python train.py --train_examples=145000 --activation="gelu" --projector_out=128
Rows from block 2 of a small self-supervised image encoder, named by matrix and row number. Rows with one number belong to one neuron. Each number is 500 + 50 x the weight over its row's rms, rounded and kept within 0 to 999. All counts start at 0. Numbers have three digits each. After the name is the row's rms in percent of the matrix's.
After each neuron's rows are labels from the 100 images, of 14976, where the neuron reaches its highest value: "strongest on" is what is common among them; "lies over" is the class under the peak. Only what is clearly more common there than usual is listed. The data: Sentinel-2 satellite tiles (TerraMesh). In brackets: how many of the 100, against the usual share in percent.
# fc1: MLP up (model.blocks.2.mlp.fc1.weight, 512x128), inputs 0-127
# fc2: MLP down (model.blocks.2.mlp.fc2.weight, 128x512, transposed), outputs 0-127

fc1.244 098:441530456518429495518448526616472546534513456558444503504450503580462484552466482489572478480526487486543536526503518504560537369605546432522455554527523500530553531455560492568470488477388553501413490480447372485475591468458486485511479430514529473501537468560446447508516488575429550570309497469538445558502501474495576516496501553490497471501538573521378463534458455581499482574515
fc2.244 102:583559400532486486505536488486481424516562580484531460498484538539546543450422483557553528557433521453404584509586592516430467493456516505416573469483576510524560418462530506461448465498440532496506557541540534549516407564544458498440518487500517518475365469458565590444518511478501413452601534530500494471507548495464420417488434535496537585456449408548531529437523562404535515483510
strongest on: clouds (52 vs 15.5); main land cover: trees (45 vs 19.6); snow or ice (42 vs 20.6)
lies over: clouds (42 vs 2.7)

fc1.149 086:333467474558512418504445563567440543468465458511586527500500509506465496465540491453460419554526472545505464475516416528531547548569514498559438506505494505501587421518558416542523483506525404541461566511526528605483491552494441469461576546488534536466496438436482481521462589454505524455573468440468494617554551559501552432443565461476406448594471525467568455458501567393493500447505
fc2.149 081:560577487519508541480520461501496536499631497525467530568411532485575506521534451421495512472482482498451423496532576438464479460545468445431625529511466488508459481511494485479502572416471523537561416472451515341442533564516535524475500451462452503444525484515543528492468475552425442462490585624593511476563439500520467467592424486461574539392451507604472485509469517576549562470506
strongest on: water (88 vs 40.5); main land cover: water (79 vs 11.2)
lies over: water (82 vs 10.8)

fc1.157 083:442425469495585487522474498547444533503464452470499444487475528531559510531429530557544473528500480537600476560509508491449482508502466475656469386497502563508473479482510533452516488525502465541421500536577491510422412512637508484384540492430480477422474386522509562571494548577535476401442518455568473538580582514404507540530507524520509433539488471531552566489510466506353491462498
fc2.157 098:558516554559433438528392449505502500479529549556526522526526435437506551496553456512399500440547495471502538473505513412548475542512500512464503528652605448427498473447425464549544526455528503498509486543484461461566557463465565474623505449532500465497446570464481450485517579483415435507602503458505569459486450450559529468543489477584443489480410560438402435491506551473640536475501
strongest on: main land cover: water (39 vs 11.2)
lies over: water (43 vs 10.8)

fc1.35 049:452515489573554466491499512473501535524517517536496523476486414507589505471453512546539448403480477472466501529458482380545508440554494558508540494489571370479318521494602522472501423508494436525535582475456529524482555557535545564550469430578458507486542503483482470511469484561526503564468524455541580480520436529495455515471343568488463518401523497493548610565500597542488500428444
fc2.35 054:511486447391406520493470503529534435410489531453567461560499498509441557561529449482426511502489520485552480471527451575477515577461479496533408456569567488528633479415448479499571523584527501518480498501536434495447519491497490458438478569439499427501424467556549586566523555406524458475585510488496494449484576468468510507455651391607420507488503499537537454479525410491491490553554
strongest on: snow or ice (49 vs 20.6); main land cover: snow or ice (48 vs 14.6)
lies over: snow or ice (48 vs 14)

fc1.209 089:501484587478451444435536461516538467498494561547526493535427560568502460582463456545464486451466513560526518548504479447487519531476482503405574576474492448452514494395447543558450438498481447461550552446568490472507480579494489539560489427412425559384537576487559545391528519488456587536519575569488499485631510426484512536510497559574606452427563556475463488488502530412525481424483
fc2.209 086:551459545575544452466499580484402525483506462428507469529504548475480509438467528422513460501563372518542483537453504510506609584583516543497474480530470535582473510457501524499440487526498480490487520585531545415409431426498513515452525537516461590554454482481527422535414457540481520514541468498398555498490397451532413576459484476488482517667451478512459552533502454400555559568556
strongest on: trees (92 vs 58.6); clouds (56 vs 15.5); main land cover: trees (54 vs 19.6); snow or ice (43 vs 20.6)
lies over: clouds (51 vs 2.7)

fc1.223 115:441457507539511434472547566598509442511425429532497499483464486476549529581463564540505549317489489525504482489495474484526523438493536520529495507499525501553528480640480392428471438533524447487527437425469506527505551495437545506551411555505575503491447612450452540476483511566515486484446506451478559462572433573573497485528530498516354476571538505406588479475488460574469550509454
fc2.223 110:452519469506513545489560518391484499517452507484519508485563469485519523549528554487494500611433531513416527555480586457478430482570474555430447437449529401405530528446492661544526572439463570510603421456554459468517535510480497425484540509588466467480598500564588457519519489451502493484493365546474418501502509460451488540475438474478536461464440539580486547531493599481529517487578
strongest on: snow or ice (62 vs 20.6); main land cover: snow or ice (42 vs 14.6); clouds (35 vs 15.5)
lies over: trees (61 vs 20.1)

fc1.54 067:465446578531554485442473491485550462604472498473500463544504539476434511435470460623521498458557522525543478482527560524521541508541541492473526554541479483474480455444390508455454580469472506521504528569431562420537425468513428472401420446474501546644470554507495513574444540529496568510497435499491513480495452501527341510551512612582523474427532512564526390450463560475515548443564
fc2.54 065:522579482526520546511491518553543510530418533599542581478562496507571516526513444420391518494424488382523591524471568507520486538537465524429554461382483456514507466470559450599472459501512461436442490581549443499475552459510529513614434520489562535434507435485492444493531510456491502493469553491542460436516453526593581500443505468463493404558488411477435590536558494497422540597448
strongest on: main land cover: trees (45 vs 19.6); clouds (40 vs 15.5)
lies over: trees (46 vs 20.1)

fc1.506 077:479484546475484525454511385477502442448550441468501483500491438517532554493510458440522342502537521437555510544383526470519537568458533572518482525480526460565368588505537487437529598494566532461477528462438588559454483546511472544476440552547455525530428538499562509498508523540390467614582401590518535518545477466459424438518522558487529476523453483510439574505519519588505448505559
fc2.506 072:516485457412502486398533475511543498460517569438487559567575539470493447518470478528510574531467464492414490436530475623466413502540399468401530447487606596537549556489464455549482490563487487536433419438443486460521570505462483442486421458456451544489518408526485429487532617580604515460493577549493518404441515497521617456503458456554506554529521466473527501566510504477515490480533
strongest on: main land cover: water (47 vs 11.2)
lies over: water (50 vs 10.8)

fc1.85 116:483638494552533539526483462449451403451527449435441469569523411439471522539511489446492446560519486441501538548486467523448548484494448563527537599500458565607366519458469540481512495497477457487436487508465539490560503599554475487515528575561447510472605440496493560489595542442502588586470407506444497484479592454493451456458531528455523482458496657537471468489511437528495521528532
fc2.85 107:543444509449574460377570505596579577486535563562479542500533571497560539485436562493553499392511529488475466422528470516524508528504467527446468479464567485388543545533576460477480566513448485517432463400476558535482492481580479465433496512504424587589408502447509451471442482571514458465522499583509491489507379502475594505437513554507506496499535406532563476533515430546488388545518
strongest on: bare ground (59 vs 24.3); main land cover: bare ground (52 vs 5.1); main land cover: water (29 vs 11.2)
lies over: bare ground (51 vs 4.8); water (29 vs 10.8)

fc1.353 064:406496495503520513473466542488493457505499460403516470416558521622438558542499465420483512470559482539469558474412465451581402480459486492462551543436509535481428524485502486477525535433465475582507476567583535506476549502541446554635446515434569423540446566460600501527560564593516521440532456557459507467498477445476455491479521521571563456462428408576522564465561557523423567490474
fc2.353 063:531494538570452540547509551456505529486490449552519552547477479531551522564540514591495511470430531554507537520591543469470492508392456579495533388443425531533505502478492549465493592514544500519437436438478380486606496454576512506482518446535514433362450473547410448420464461525503515505445526601538485489505522559592484476558472550522537500470539491532416422559470454468476369493581
strongest on: trees (93 vs 58.6); main land cover: trees (91 vs 19.6)
lies over: trees (92 vs 20.1)

fc1.202 079:523513567484517488441470479439471508487539428494437447604497431448532574579580502481536401524499503458541446457463495402520518489488465592522504430514513546620427513460502522482451526428533473477447519485517564535520414556530484509502490589477413560485478484516450518508556564536454498578538359581588465543446504497529516452502456488521640477500402478484486552524449412543420540526583
fc2.202 086:498532458494585471398597433566534477474514572532528538456575502413582501507423498547439497509513484543444530557472437572437489565565451413448539519528612525485433433534472465529547570514455533571481484508458462491504536533516408474419546470493498587520413445475522436496483539542563525437422560499468553442510481421507509460493578519520348469527516517532513440592482505450548406490501
strongest on: main land cover: water (50 vs 11.2)
lies over: water (49 vs 10.8)

fc1.81 070:509557487527472519447594401584502436500540571499457480484440547564492534492431378550497471529422527507496455542517541417510452485532477402417545416503437533473510425582499449470527575510545497461441495490487586499597550542542481504532524621461479570491415517495576512508592546455493529425480462531584557425473550440484467496424611468521498410521441486509518590490446534475498471496461
fc2.81 087:540446576465485508565452506549514454511497471476484549467499414536533593459528482558493497448472498494529534581411536560449488602507512576520436489445470620503504527460432542496504402487498422530466438497547415483446436419528513397539454512532469480451543543582520501493530544505474530485561474538440489502548540413546559453603380596467452502460570539420567416510456520545452441562563
strongest on: main land cover: water (29 vs 11.2)
lies over: water (31 vs 10.8)

fc1.495 110:512526493504499563468517574500450483514533516460431531520561437509540551539517590477524416560475457504486460483466480464487514494486407440516543502485559460550440443411472606483412563488402398473432478480493492439505522530484433528448521636512464596608460595486475485505553564532476453488417584542488459463559520579538476530461447557474593513458494615503456382474525534515438481470553
fc2.495 106:470507440531474461477464481498567545540497573606594497493541463486642503523394466517497498525548516440478553431506493451500528496589449491446555462482467490510505470566557457555508519356515534462532541443448579480559416476661531483524493484470486447450588449406541500503454553517504580484519405448522506470434535497422483512465496486500380483516555579516514535485480451442497425572528
strongest on: main land cover: rangeland (60 vs 20.4); main land cover: bare ground (35 vs 5.1)
lies over: rangeland (60 vs 22.5); bare ground (34 vs 4.8)

fc1.58 089:564576473593530465523476431508504478413515511516552448469520480506547451514562521477475425477569596562527561566549453419513541544453569528423513558492488475418396562488524443434478423490444400623482482482459438585492512568595443560465514418529519527518563549430473556462559491437494546496549469448494520468408533468558492434544451533560454468450530501455519503519514629473458467508519
fc2.58 095:490440414417501595523576528458542601494514469630426555523441443523420522490487442548571515504522543520499461513500541465476452547560486567587453488561505508395432496498541519480490470535607497429464516411516431546551532515418446427542546553519454493398479503497522492619441538584486448520455559597591498492504439471494513428456467553499534472491565520507533518462536466485474418464549
strongest on: bare ground (80 vs 24.3); main land cover: bare ground (68 vs 5.1)
lies over: bare ground (71 vs 4.8)

fc1.492 136:470634507492438576496428566492549483498433569473560550477482552458479455515550436477524431481443457602548542547447526486382443520413487543505511577474498512575477453486502482490491489520434449561354496550529471459432504425494501487452491590513523463525491479511534532517534500479476508549560521488521487507559510573412557461594530487518442471615497581480477467415509505499348455498596
fc2.492 143:610463566549448572522539518534463614507529539519470488505501408483487415512578532540502551469427496580451466413449543388506434504545503545528477505598507508439495496498458405415542478456473485455593544414540517437441554502447557509549486531489471412528518528506452487577447558635492506485490553524447542387519557521504453475547445422559524592452524477483421525488471510545499474462548
strongest on: main land cover: water (52 vs 11.2)
lies over: water (49 vs 10.8)

fc1.33 025:463596455484474474376548452558564505481499458532602504497572517472506546440448483455499516521444485521517491431433575404515435628498453447548521578443509443532420456558471567528461520582500412494520496471443517546572549473538495479436479364577530618520469524487442466528559539531510452468426483582460520535516501556467540433462564534614484487500572490496555482498476543480496547437514
fc2.33 027:469418538525553460581409546518437543572454498509422560587572516468557469468497538560491474535471486476477490570540502516507582480512499508410470472560546569511521500433528446450571471425492531477450550525502526378482466496514538523488504618414490385606526378515492612471500524506529497571573508451530511468485491450531462557532469495425502460470438517538457504509436428577525428610450
strongest on: trees (94 vs 58.6); main land cover: trees (78 vs 19.6); clouds (37 vs 15.5)
lies over: trees (85 vs 20.1)

fc1.288 071:448507443558448485493553460508501543435534579476498465606499408530487469444386486547460513426509523516548517502420549421387515550509472524442471538505568353478498470464554605496519421518465406523557490520494500468496555623476572505485533555539479579465447548495531521514551493487573473508468536425438550475502470574427463587470488512554480436529534514538598437467551535489603531453518
fc2.288 066:495517473434515508487436593445511466599449547566545465462545556432497598591573528515523431598519449494453460501570454541580530518505486547554504467494474534516425511533491428457533485430515527490475545457536449483508475412461483534532462485514505466573559473518502521465525503534413505486517428538539491466495513512478473362468596470502452565440508539475475651554472438500368364574500
strongest on: main land cover: water (36 vs 11.2)
lies over: water (38 vs 10.8)

fc1.50 175:493432492531476536531527526559519478541480515428495521572481521575475539496494578449475508564553547451548532447532471511604528534393430434579435547391405492478497402424487552436434493531521436436569529425531440456530597559533489548515472436487592472502596495424535547483482502546481486477520455512374485464501508508424500547491458554586556530485511468513509415446557566572485484473405
fc2.50 148:514491482623528452496548488463462504483410416441502561487617469516529556598444535548570568490555524473573478509483481429530524454561589556460497472569499487493451574475409449567526528482556529476447384504469455466572458493516521482482424578454449473475540507553439452480480471495413536492396462467516531595495454482587551379514499467557507500593435556497486545485501515467540411470555
strongest on: snow or ice (81 vs 20.6); main land cover: snow or ice (75 vs 14.6)
lies over: snow or ice (76 vs 14)

fc1.103 098:500544456509516485513553562445413441422592447454444473547550551509561589500496502453458392577447656444502520479495470619449459523477516549455393568566590450481414495489484405561532605486478480546537470531583508451515539502577535469511517535524531472515527523461508488466558525483404507525532495514550481483504445529510514457455483556487484517571454573481443547429441510428409477441536
fc2.103 102:490460567505540531495535381528494498493567439495539495564437396603504573443543429462498455492569456560461499587538487430505562517544494543471557487448485494557558496500557552450539528427518479448455570529364527489374434575480474475542474500461413510511547509417517491513502492571550488560493497448463509514495476474541560462575448430601479468475550564533602473491591459425524417455515
strongest on: main land cover: trees (49 vs 19.6); clouds (46 vs 15.5)
lies over: trees (42 vs 20.1)

fc1.242 074:505659460512494447499522435450499522498536557426487563579481489448539541486448430469407442493495507474540546486487505513413484536465533477422486594553453470454543467508408436473549412520402491518561600518546585459419490592488595462464432573500481620439478518424457570408496463523579491492484494552488529535450535549535517509486550522443441591529471466524565488463524555468496515469537
fc2.242 074:482431539465484524491470517567443534529486424579496451456517521495457423456543599506545511536530523492490423496451562429477546535540436503536511424480559541498467563502527545498527494474583521508465501479414431608517502426534423551502458493455445463605472538519563446565530460486517484528575467400561455443584426427404497471453517463574586455427493630529471489553506403561461446561462
strongest on: main land cover: trees (44 vs 19.6); clouds (41 vs 15.5)
lies over: trees (49 vs 20.1)

fc1.158 086:590519582520533551485451561520433368561512553375464500555497479491448459441537525590523527452466496476553461545509442408584555537443493500502468543547418509589492495451509580474464473455514488427488529432453509501667447471452532518431491475512432534576553527546506495548504490535532451543546581473590489517483394491534513475524434474497480477438507517424535383541434508508459462480542
fc2.158 095:455478439488535477505536418513573633399501472620480528455534504508557538586508441401451493512517465485457536518467505554392434469576489525483507463429534536414468504542484452520563544504492507553505526564472528469337496501548499484541431546530570512480418470465478580482521512465492554508405438571394435488501573482461493591443563536497510494561540520571480603468534505489543549503476
strongest on: main land cover: rangeland (61 vs 20.4)
lies over: rangeland (64 vs 22.5)

fc1.303 090:477419548479579485499460556576550549444523565407592490543465524432510550484482527585467498493404497501544443533356468420503487440479541450512503456582467494481501539477583513526491487532393445489499489491503521513484573545518584510571457564522515517466560531486495460438426532518419478468403602481552558469509453496520441530553518544509386532475500463514575545518487600499593392423512
fc2.303 086:560561463560409496557490480469513403452460467581521488539579479521466573538512457506484434534486494523449568519532546457539432624566465608523495535497605520566440471443421449508539484481620517566566498446504489526442481476531458439439538506504398476522495451553545483605551515508549438451515381492509449517515539531446502485423528442488476498452563548489410451486503406483449590548515
strongest on: snow or ice (93 vs 20.6); main land cover: snow or ice (91 vs 14.6)
lies over: snow or ice (91 vs 14)

fc1.462 118:603492490542550438550421569470411503458446516546509487425459545571495577544580425451450514496539483521510423534493506530614420504544457566485476603504493528572431519426428468578582504497455491428507448470497500504489413525538476500538452516455503494457595467605427500497545502373505504502527497447581528447468543526553514483542556549430525474542351483483534548516567499498434485543477
fc2.462 113:540432485428493553522616506574583443536515520508473562510594611443453442434477498543479469459472516538521525414451582438499437480497495528478590453490514489516545499540463585446424471379383502532513581518464523405435574446495521503584543487487562531524440561465444516426475573593468462462504521556507465570514508493456452451480481485540540511490592498405431423461527511526552525534514
strongest on: main land cover: trees (54 vs 19.6); clouds (49 vs 15.5)
lies over: clouds (25 vs 2.7)

fc1.59 083:459512537479444624410573533453514517509524492410517575569498517498554487470489507487456440465423586558584490482397532411500492528537499444554463581436590442564410496491630539471539482504476525473443578621565532537505506436579450527466452479483498507596449495503433500460465507600579438536509511508466470477578502498498475536417457510481497519466541517523526514376448511533452447498504
fc2.59 084:531519517485600408508442489551458494515416518570503478588567526473469495537536524446455480562556472439464514517530517481519488455573514553429571487511492517438575464515432395548529481586503498548472525409429523424415518489432451537445425530451493431488473507522482497550583535429499621527582563533561527445409548490449542383496531470571469490453475488461438486643562487473473528485531
strongest on: trees (98 vs 58.6); main land cover: trees (86 vs 19.6)
lies over: trees (82 vs 20.1)

fc1.66 081:537506521457483521475505417460477476401511546463467593545479484410518502554465539504614461583544511440587511494535449531518607563434418534492471470517455565448539444515442498444488562458511473528496591466507397492499499486516482478510414529541457484487371534482539545494567543362489538469494484547513497519497584538543521381607527525469546430621431485476521514568491480570521474462549
fc2.66 080:448488437560557479502488473545534558526529522540514480520533459473378473429491528513471500516503522494469500514508521514484464583564531452493517503484587499539404567425493457556478478536517497487389472488437570452552467509547529492422539496464502588528610459394468416462418513624552503489449426476499488381468410422523562543373509424517476590520530606569501442515548517540448503524503
strongest on: main land cover: water (48 vs 11.2)
lies over: water (48 vs 10.8)

fc1.365 139:542533467501570444404506474447512502544489529622455498547471485580491387524480460564506432479538468484546510530502566419596517474545477460470506529556553453555493527471445569529435438518488574433461492561522499530455529442447463497609562483599530426480588494497519409545518530536466501515458561494536440540563493512547538443583451522440445587464526502507427503470501518404513366593436
fc2.365 124:607483455423425541545486448486479441426589551447394437428487559523460531473454481469470500540489494496552530515514466570537602483537575472591508533537505494429492478566586416548487569517561462557517508532535552573487396525497514540513569489432488511545367438453410502507446507441613579554549517536425573508434529506469490500471461576500514488519508510452442525554565462493534575506545
strongest on: clouds (56 vs 15.5); main land cover: trees (43 vs 19.6)
lies over: clouds (56 vs 2.7); snow or ice (36 vs 14)

fc1.256 103:477506537440437432476501498562603602570522592462528440476523481457509571543559494502475479500450518331509485404469548506465478585484522544572595423471516591528455511480556550444577514446389465439482442474511501572424557459545503502480527483472562472444430565494490473525427492535456489539559447490560519498483590556498453576452517457500530559496585458482557438458547552522501448444480
fc2.256 104:510469534484492570550475549495498446493577472518539493544462492511434509586487521457571523420453484545497466576544496581425476441450378528486495594481480510501428555492481501515513498543485531484415502535495536471623514589467487555506458466497369517555502465437502538441606498375593503410457564513492529544454471539447492499598426545485438411460537536503490385435557537482495432555533
strongest on: main land cover: trees (47 vs 19.6); clouds (39 vs 15.5)
lies over: trees (48 vs 20.1)

fc1.2 060:464449426431481452474598426529519503536445550446417533516504395513525503520462485563475525509384515505530549526510501464478455531550496461516553497458457523363419509532508560504525487456511553614515589456428515469580435552575529492462485453556534459551479532566505536514444499496519498511446500613480429433460532509431631551538528442463615542499516506409492516444507445555474589532566
fc2.2 067:461526520534475539537434547551443544469594424528597507465443592522467515510573517428568533454589496551534510452479478525520551502493525534423414467552519462596529489468473516562531453508516473413480430588540487589515618478459468457633485566496459530420506516459554511509557417524391511489535440366465524510459481496540461490470505514549458500490500473532482531567504565470484366487432
strongest on: snow or ice (81 vs 20.6); main land cover: snow or ice (58 vs 14.6)
lies over: snow or ice (48 vs 14)

fc1.97 112:502469594593505554497554490494410490571417443593410518467459500434533583555602499483527502494524490415588473439464515489477446427607529579478537483555567505534607471539577569573434506456439532532470458499429503457495474364470473455565499528450475508489469500500476455506481535528492587495613429472505416440522524505531542517504567473500465469532481529434466565524442487557473440540555
fc2.97 101:452500522546550495481459492528532540474524535447529561555438555600461459484525510473563574557403486590500549537475487447438443544532573465493550469441477506471376532622401470461580499559460503497536472583512520568501487526449495497452423448479444553434463507437515494463570512432531397470434569603544531421535524421512478468483494475571470578407502449546496501468499560453516587474578
strongest on: clouds (63 vs 15.5); main land cover: trees (42 vs 19.6); main land cover: clouds (27 vs 2.5)
lies over: trees (67 vs 20.1)

fc1.240 108:550622500443485497523518446536461543504542492489531482535531479505603534516535457435513431508410477513474558627516520477435411480467550474549529449468513414449547482516601478473425599565448522533543580440483508473453464459555477474564513525509488468454573501539560521553524484523450532493442460449492447487508490430525576535519377373554598506508599500510414453587485471440453422500463
fc2.240 089:475496526518540513547536439484439422562612534516512499510481525547435467483406436579456507591523537501423528482412534513422550474458450396536519387452437533542514532512435500533440501544470542493520616586493467488514455418554510471600499526510518620503512553428469430462512451506491436495443462451560529448537531515498452518418500552525510453471439471547558537431501467654514477553538
strongest on: clouds (53 vs 15.5); snow or ice (45 vs 20.6)
lies over: clouds (45 vs 2.7)

fc1.250 087:509518415469494411474561475539595507550502505481569548555456492452524500523459611433504429445475435530437476381522542448546525524440502596421484503542507479465477579500440497534615482492506526417510560441379499481480530454476496527528529571461591493445593545487417471548586554464591507540492487547612538480465508468439519519508531517540528459374505516431487481479536554528451569461467
fc2.250 090:501473544457495537519510544523452467622523467554507466486660450468511527490536465518464504454450573498486531582484433502456553476445444536491557486546562556497465440430565523458469416517483536533525476550542429552530416574548488518422445485462422519566392468498517579466486443496576555497637463443526459513491533603555428510480510454451406506542528466552542465543443443475488421592524
strongest on: main land cover: water (51 vs 11.2)
lies over: water (49 vs 10.8)

fc1.162 057:506599596486486490492524457469541535461554525464577497491423525478443568496469438490451483452538552496504549482450493448501514532583423548434485528506357546454447514561502546432551430462497409485500550496538476559527497644593443533508583393522450510523461628468542550543600506538437421448571503494460514459508468449468461517504470475475520503563490455501474533425486597509530474539405
fc2.162 061:549438523448496493498474435493531446518461469522477515525566464494536448497481497569498510549411429463502497470447522415402449525547479556448483525474587580430500594493544438452498527462608542469497474494456544432522562435564508360473383575559459574523540440581501587520501488473466468505477512495484455502451539595466537454515537581501466639501588526464594518578487468555457526519460
strongest on: water (71 vs 40.5); main land cover: water (62 vs 11.2)
lies over: water (60 vs 10.8)

fc1.433 080:361571497523522461419484560527492456513520475534536547511516520485626549429465545530494561498551526564453535491479473499525551548443443558558528510495497512488484386431531442492483466520470527443491461497518449575542504623500525539396469496476478512550516554385427543510584597532449502529443504404483562527487557543381557416441429531543425422538559488458523509408522508445485498504541
fc2.433 085:587467469509557514503517392509564551496438525503457471565529440481406450581420551459556498538497542381564446461538524511504465478560469400464497526487555497505461537538537543490519547460465441547498493489434540296531518422578508480549532524540494454545515436583495499481465436509509476517482437553489478427529505471575473557590536484490569541477458575498513464645486487554510432468452
strongest on: snow or ice (79 vs 20.6); main land cover: snow or ice (70 vs 14.6)
lies over: snow or ice (74 vs 14)

fc1.101 137:550455512485533480503506516528474450455526475562412563503507500475510587430583530631466482504481471494521442436536515557515437446511504457552452520480437573455476492420450469562538452548463477483513516527446494538517475611609448499499574579537467518533505467547485404502478505432517540469568460413547381506475508514463439419636554567481489545555467527464526555451451359543522598491501
fc2.101 121:420520459543374572554519531488611444526538456441524523533499492590448582569505500494450392549475440544410608453484534473488494431524535629490459523451400438540489497433502492483469480465527561462552555570483477481536477423458468453498530516503572515550482437566480497416500502517579467499524464514484527506524468456462403526509477509521583583448513486417585599512543528409466534535477
strongest on: main land cover: trees (54 vs 19.6); clouds (51 vs 15.5)
lies over: clouds (41 vs 2.7)

fc1.326 097:499536504458507515556493461574519514552457510621505507607499460535513468487475505509523486519573588385573441554509461529453461577517491458556533539516492495491508523506514435525508557481431560464486410541416497443581464452544483499348459397476548419491430483453478522550545455469574566531480517589589545410504412525582429399420479556476448447495530466530498480460449523474552493474537
fc2.326 110:446384498425539485475415549513518501444533526448434560487514460409533454474613517457526487475423471480474492481549536532503417471435490524436495515510501551561496492530567498486442549588495455442473608495521546473550492539388484464552618483537522550611544521517531478525525547476544451474477483471466462478462573480490530662647570422525604425481464504472475516451480489503503526541472
strongest on: clouds (46 vs 15.5); main land cover: trees (43 vs 19.6)
lies over: trees (44 vs 20.1)

fc1.107 132:494497402564484564454589473491588508440535523521570456489512512439464459536515518523495444463493514538510587514620460503539506510418521584393509469588570533466449549491431468466506474496503435468511457456430511559504527571589465556446538448520462553475499586444496541506550467524530458491520349446410474537345523463516444463466559578530531536481546507503469465526491637511521468479474
fc2.107 137:544459445455479462467493514482482593587533521537344486556522483401476496515435435529485530567436531497552478488472430540462478496527458527553575478545523467408493467438502530514472569474544532493498540445497531612539498557515457526458519507414422583444569508541496530505487532589493534574555539566574519521443420462450439375540493517426513525412537422542544519515526402550432418544532
strongest on: main land cover: rangeland (46 vs 20.4)
lies over: rangeland (52 vs 22.5)

fc1.69 085:515533471588552457429580457410374444428565501445540577529508495504521481491620566556482526473495561449522448398548434530468477481514567406490495460549463481534432548514470504492486447442472476531479551514500526537506564554548535538483417574481498485488486455443483503510492497493456434514473428458601519521542618441393530486473513494517539525453673558449489547519512531416514509439444
fc2.69 095:528488565459465493587510404594628603454497489554420485527490508506496474478460468408533515539523497483516476632558501525463572573434487535495488462461516547408556453445530553522546555498535494532478503630501516469444411537538508436513530389486458451530521507429523486532545537564526449507533505584429426419435460500514504458484530551429477526521397476539599458498533475542459400525507
strongest on: bare ground (77 vs 24.3); main land cover: bare ground (61 vs 5.1)
lies over: bare ground (63 vs 4.8)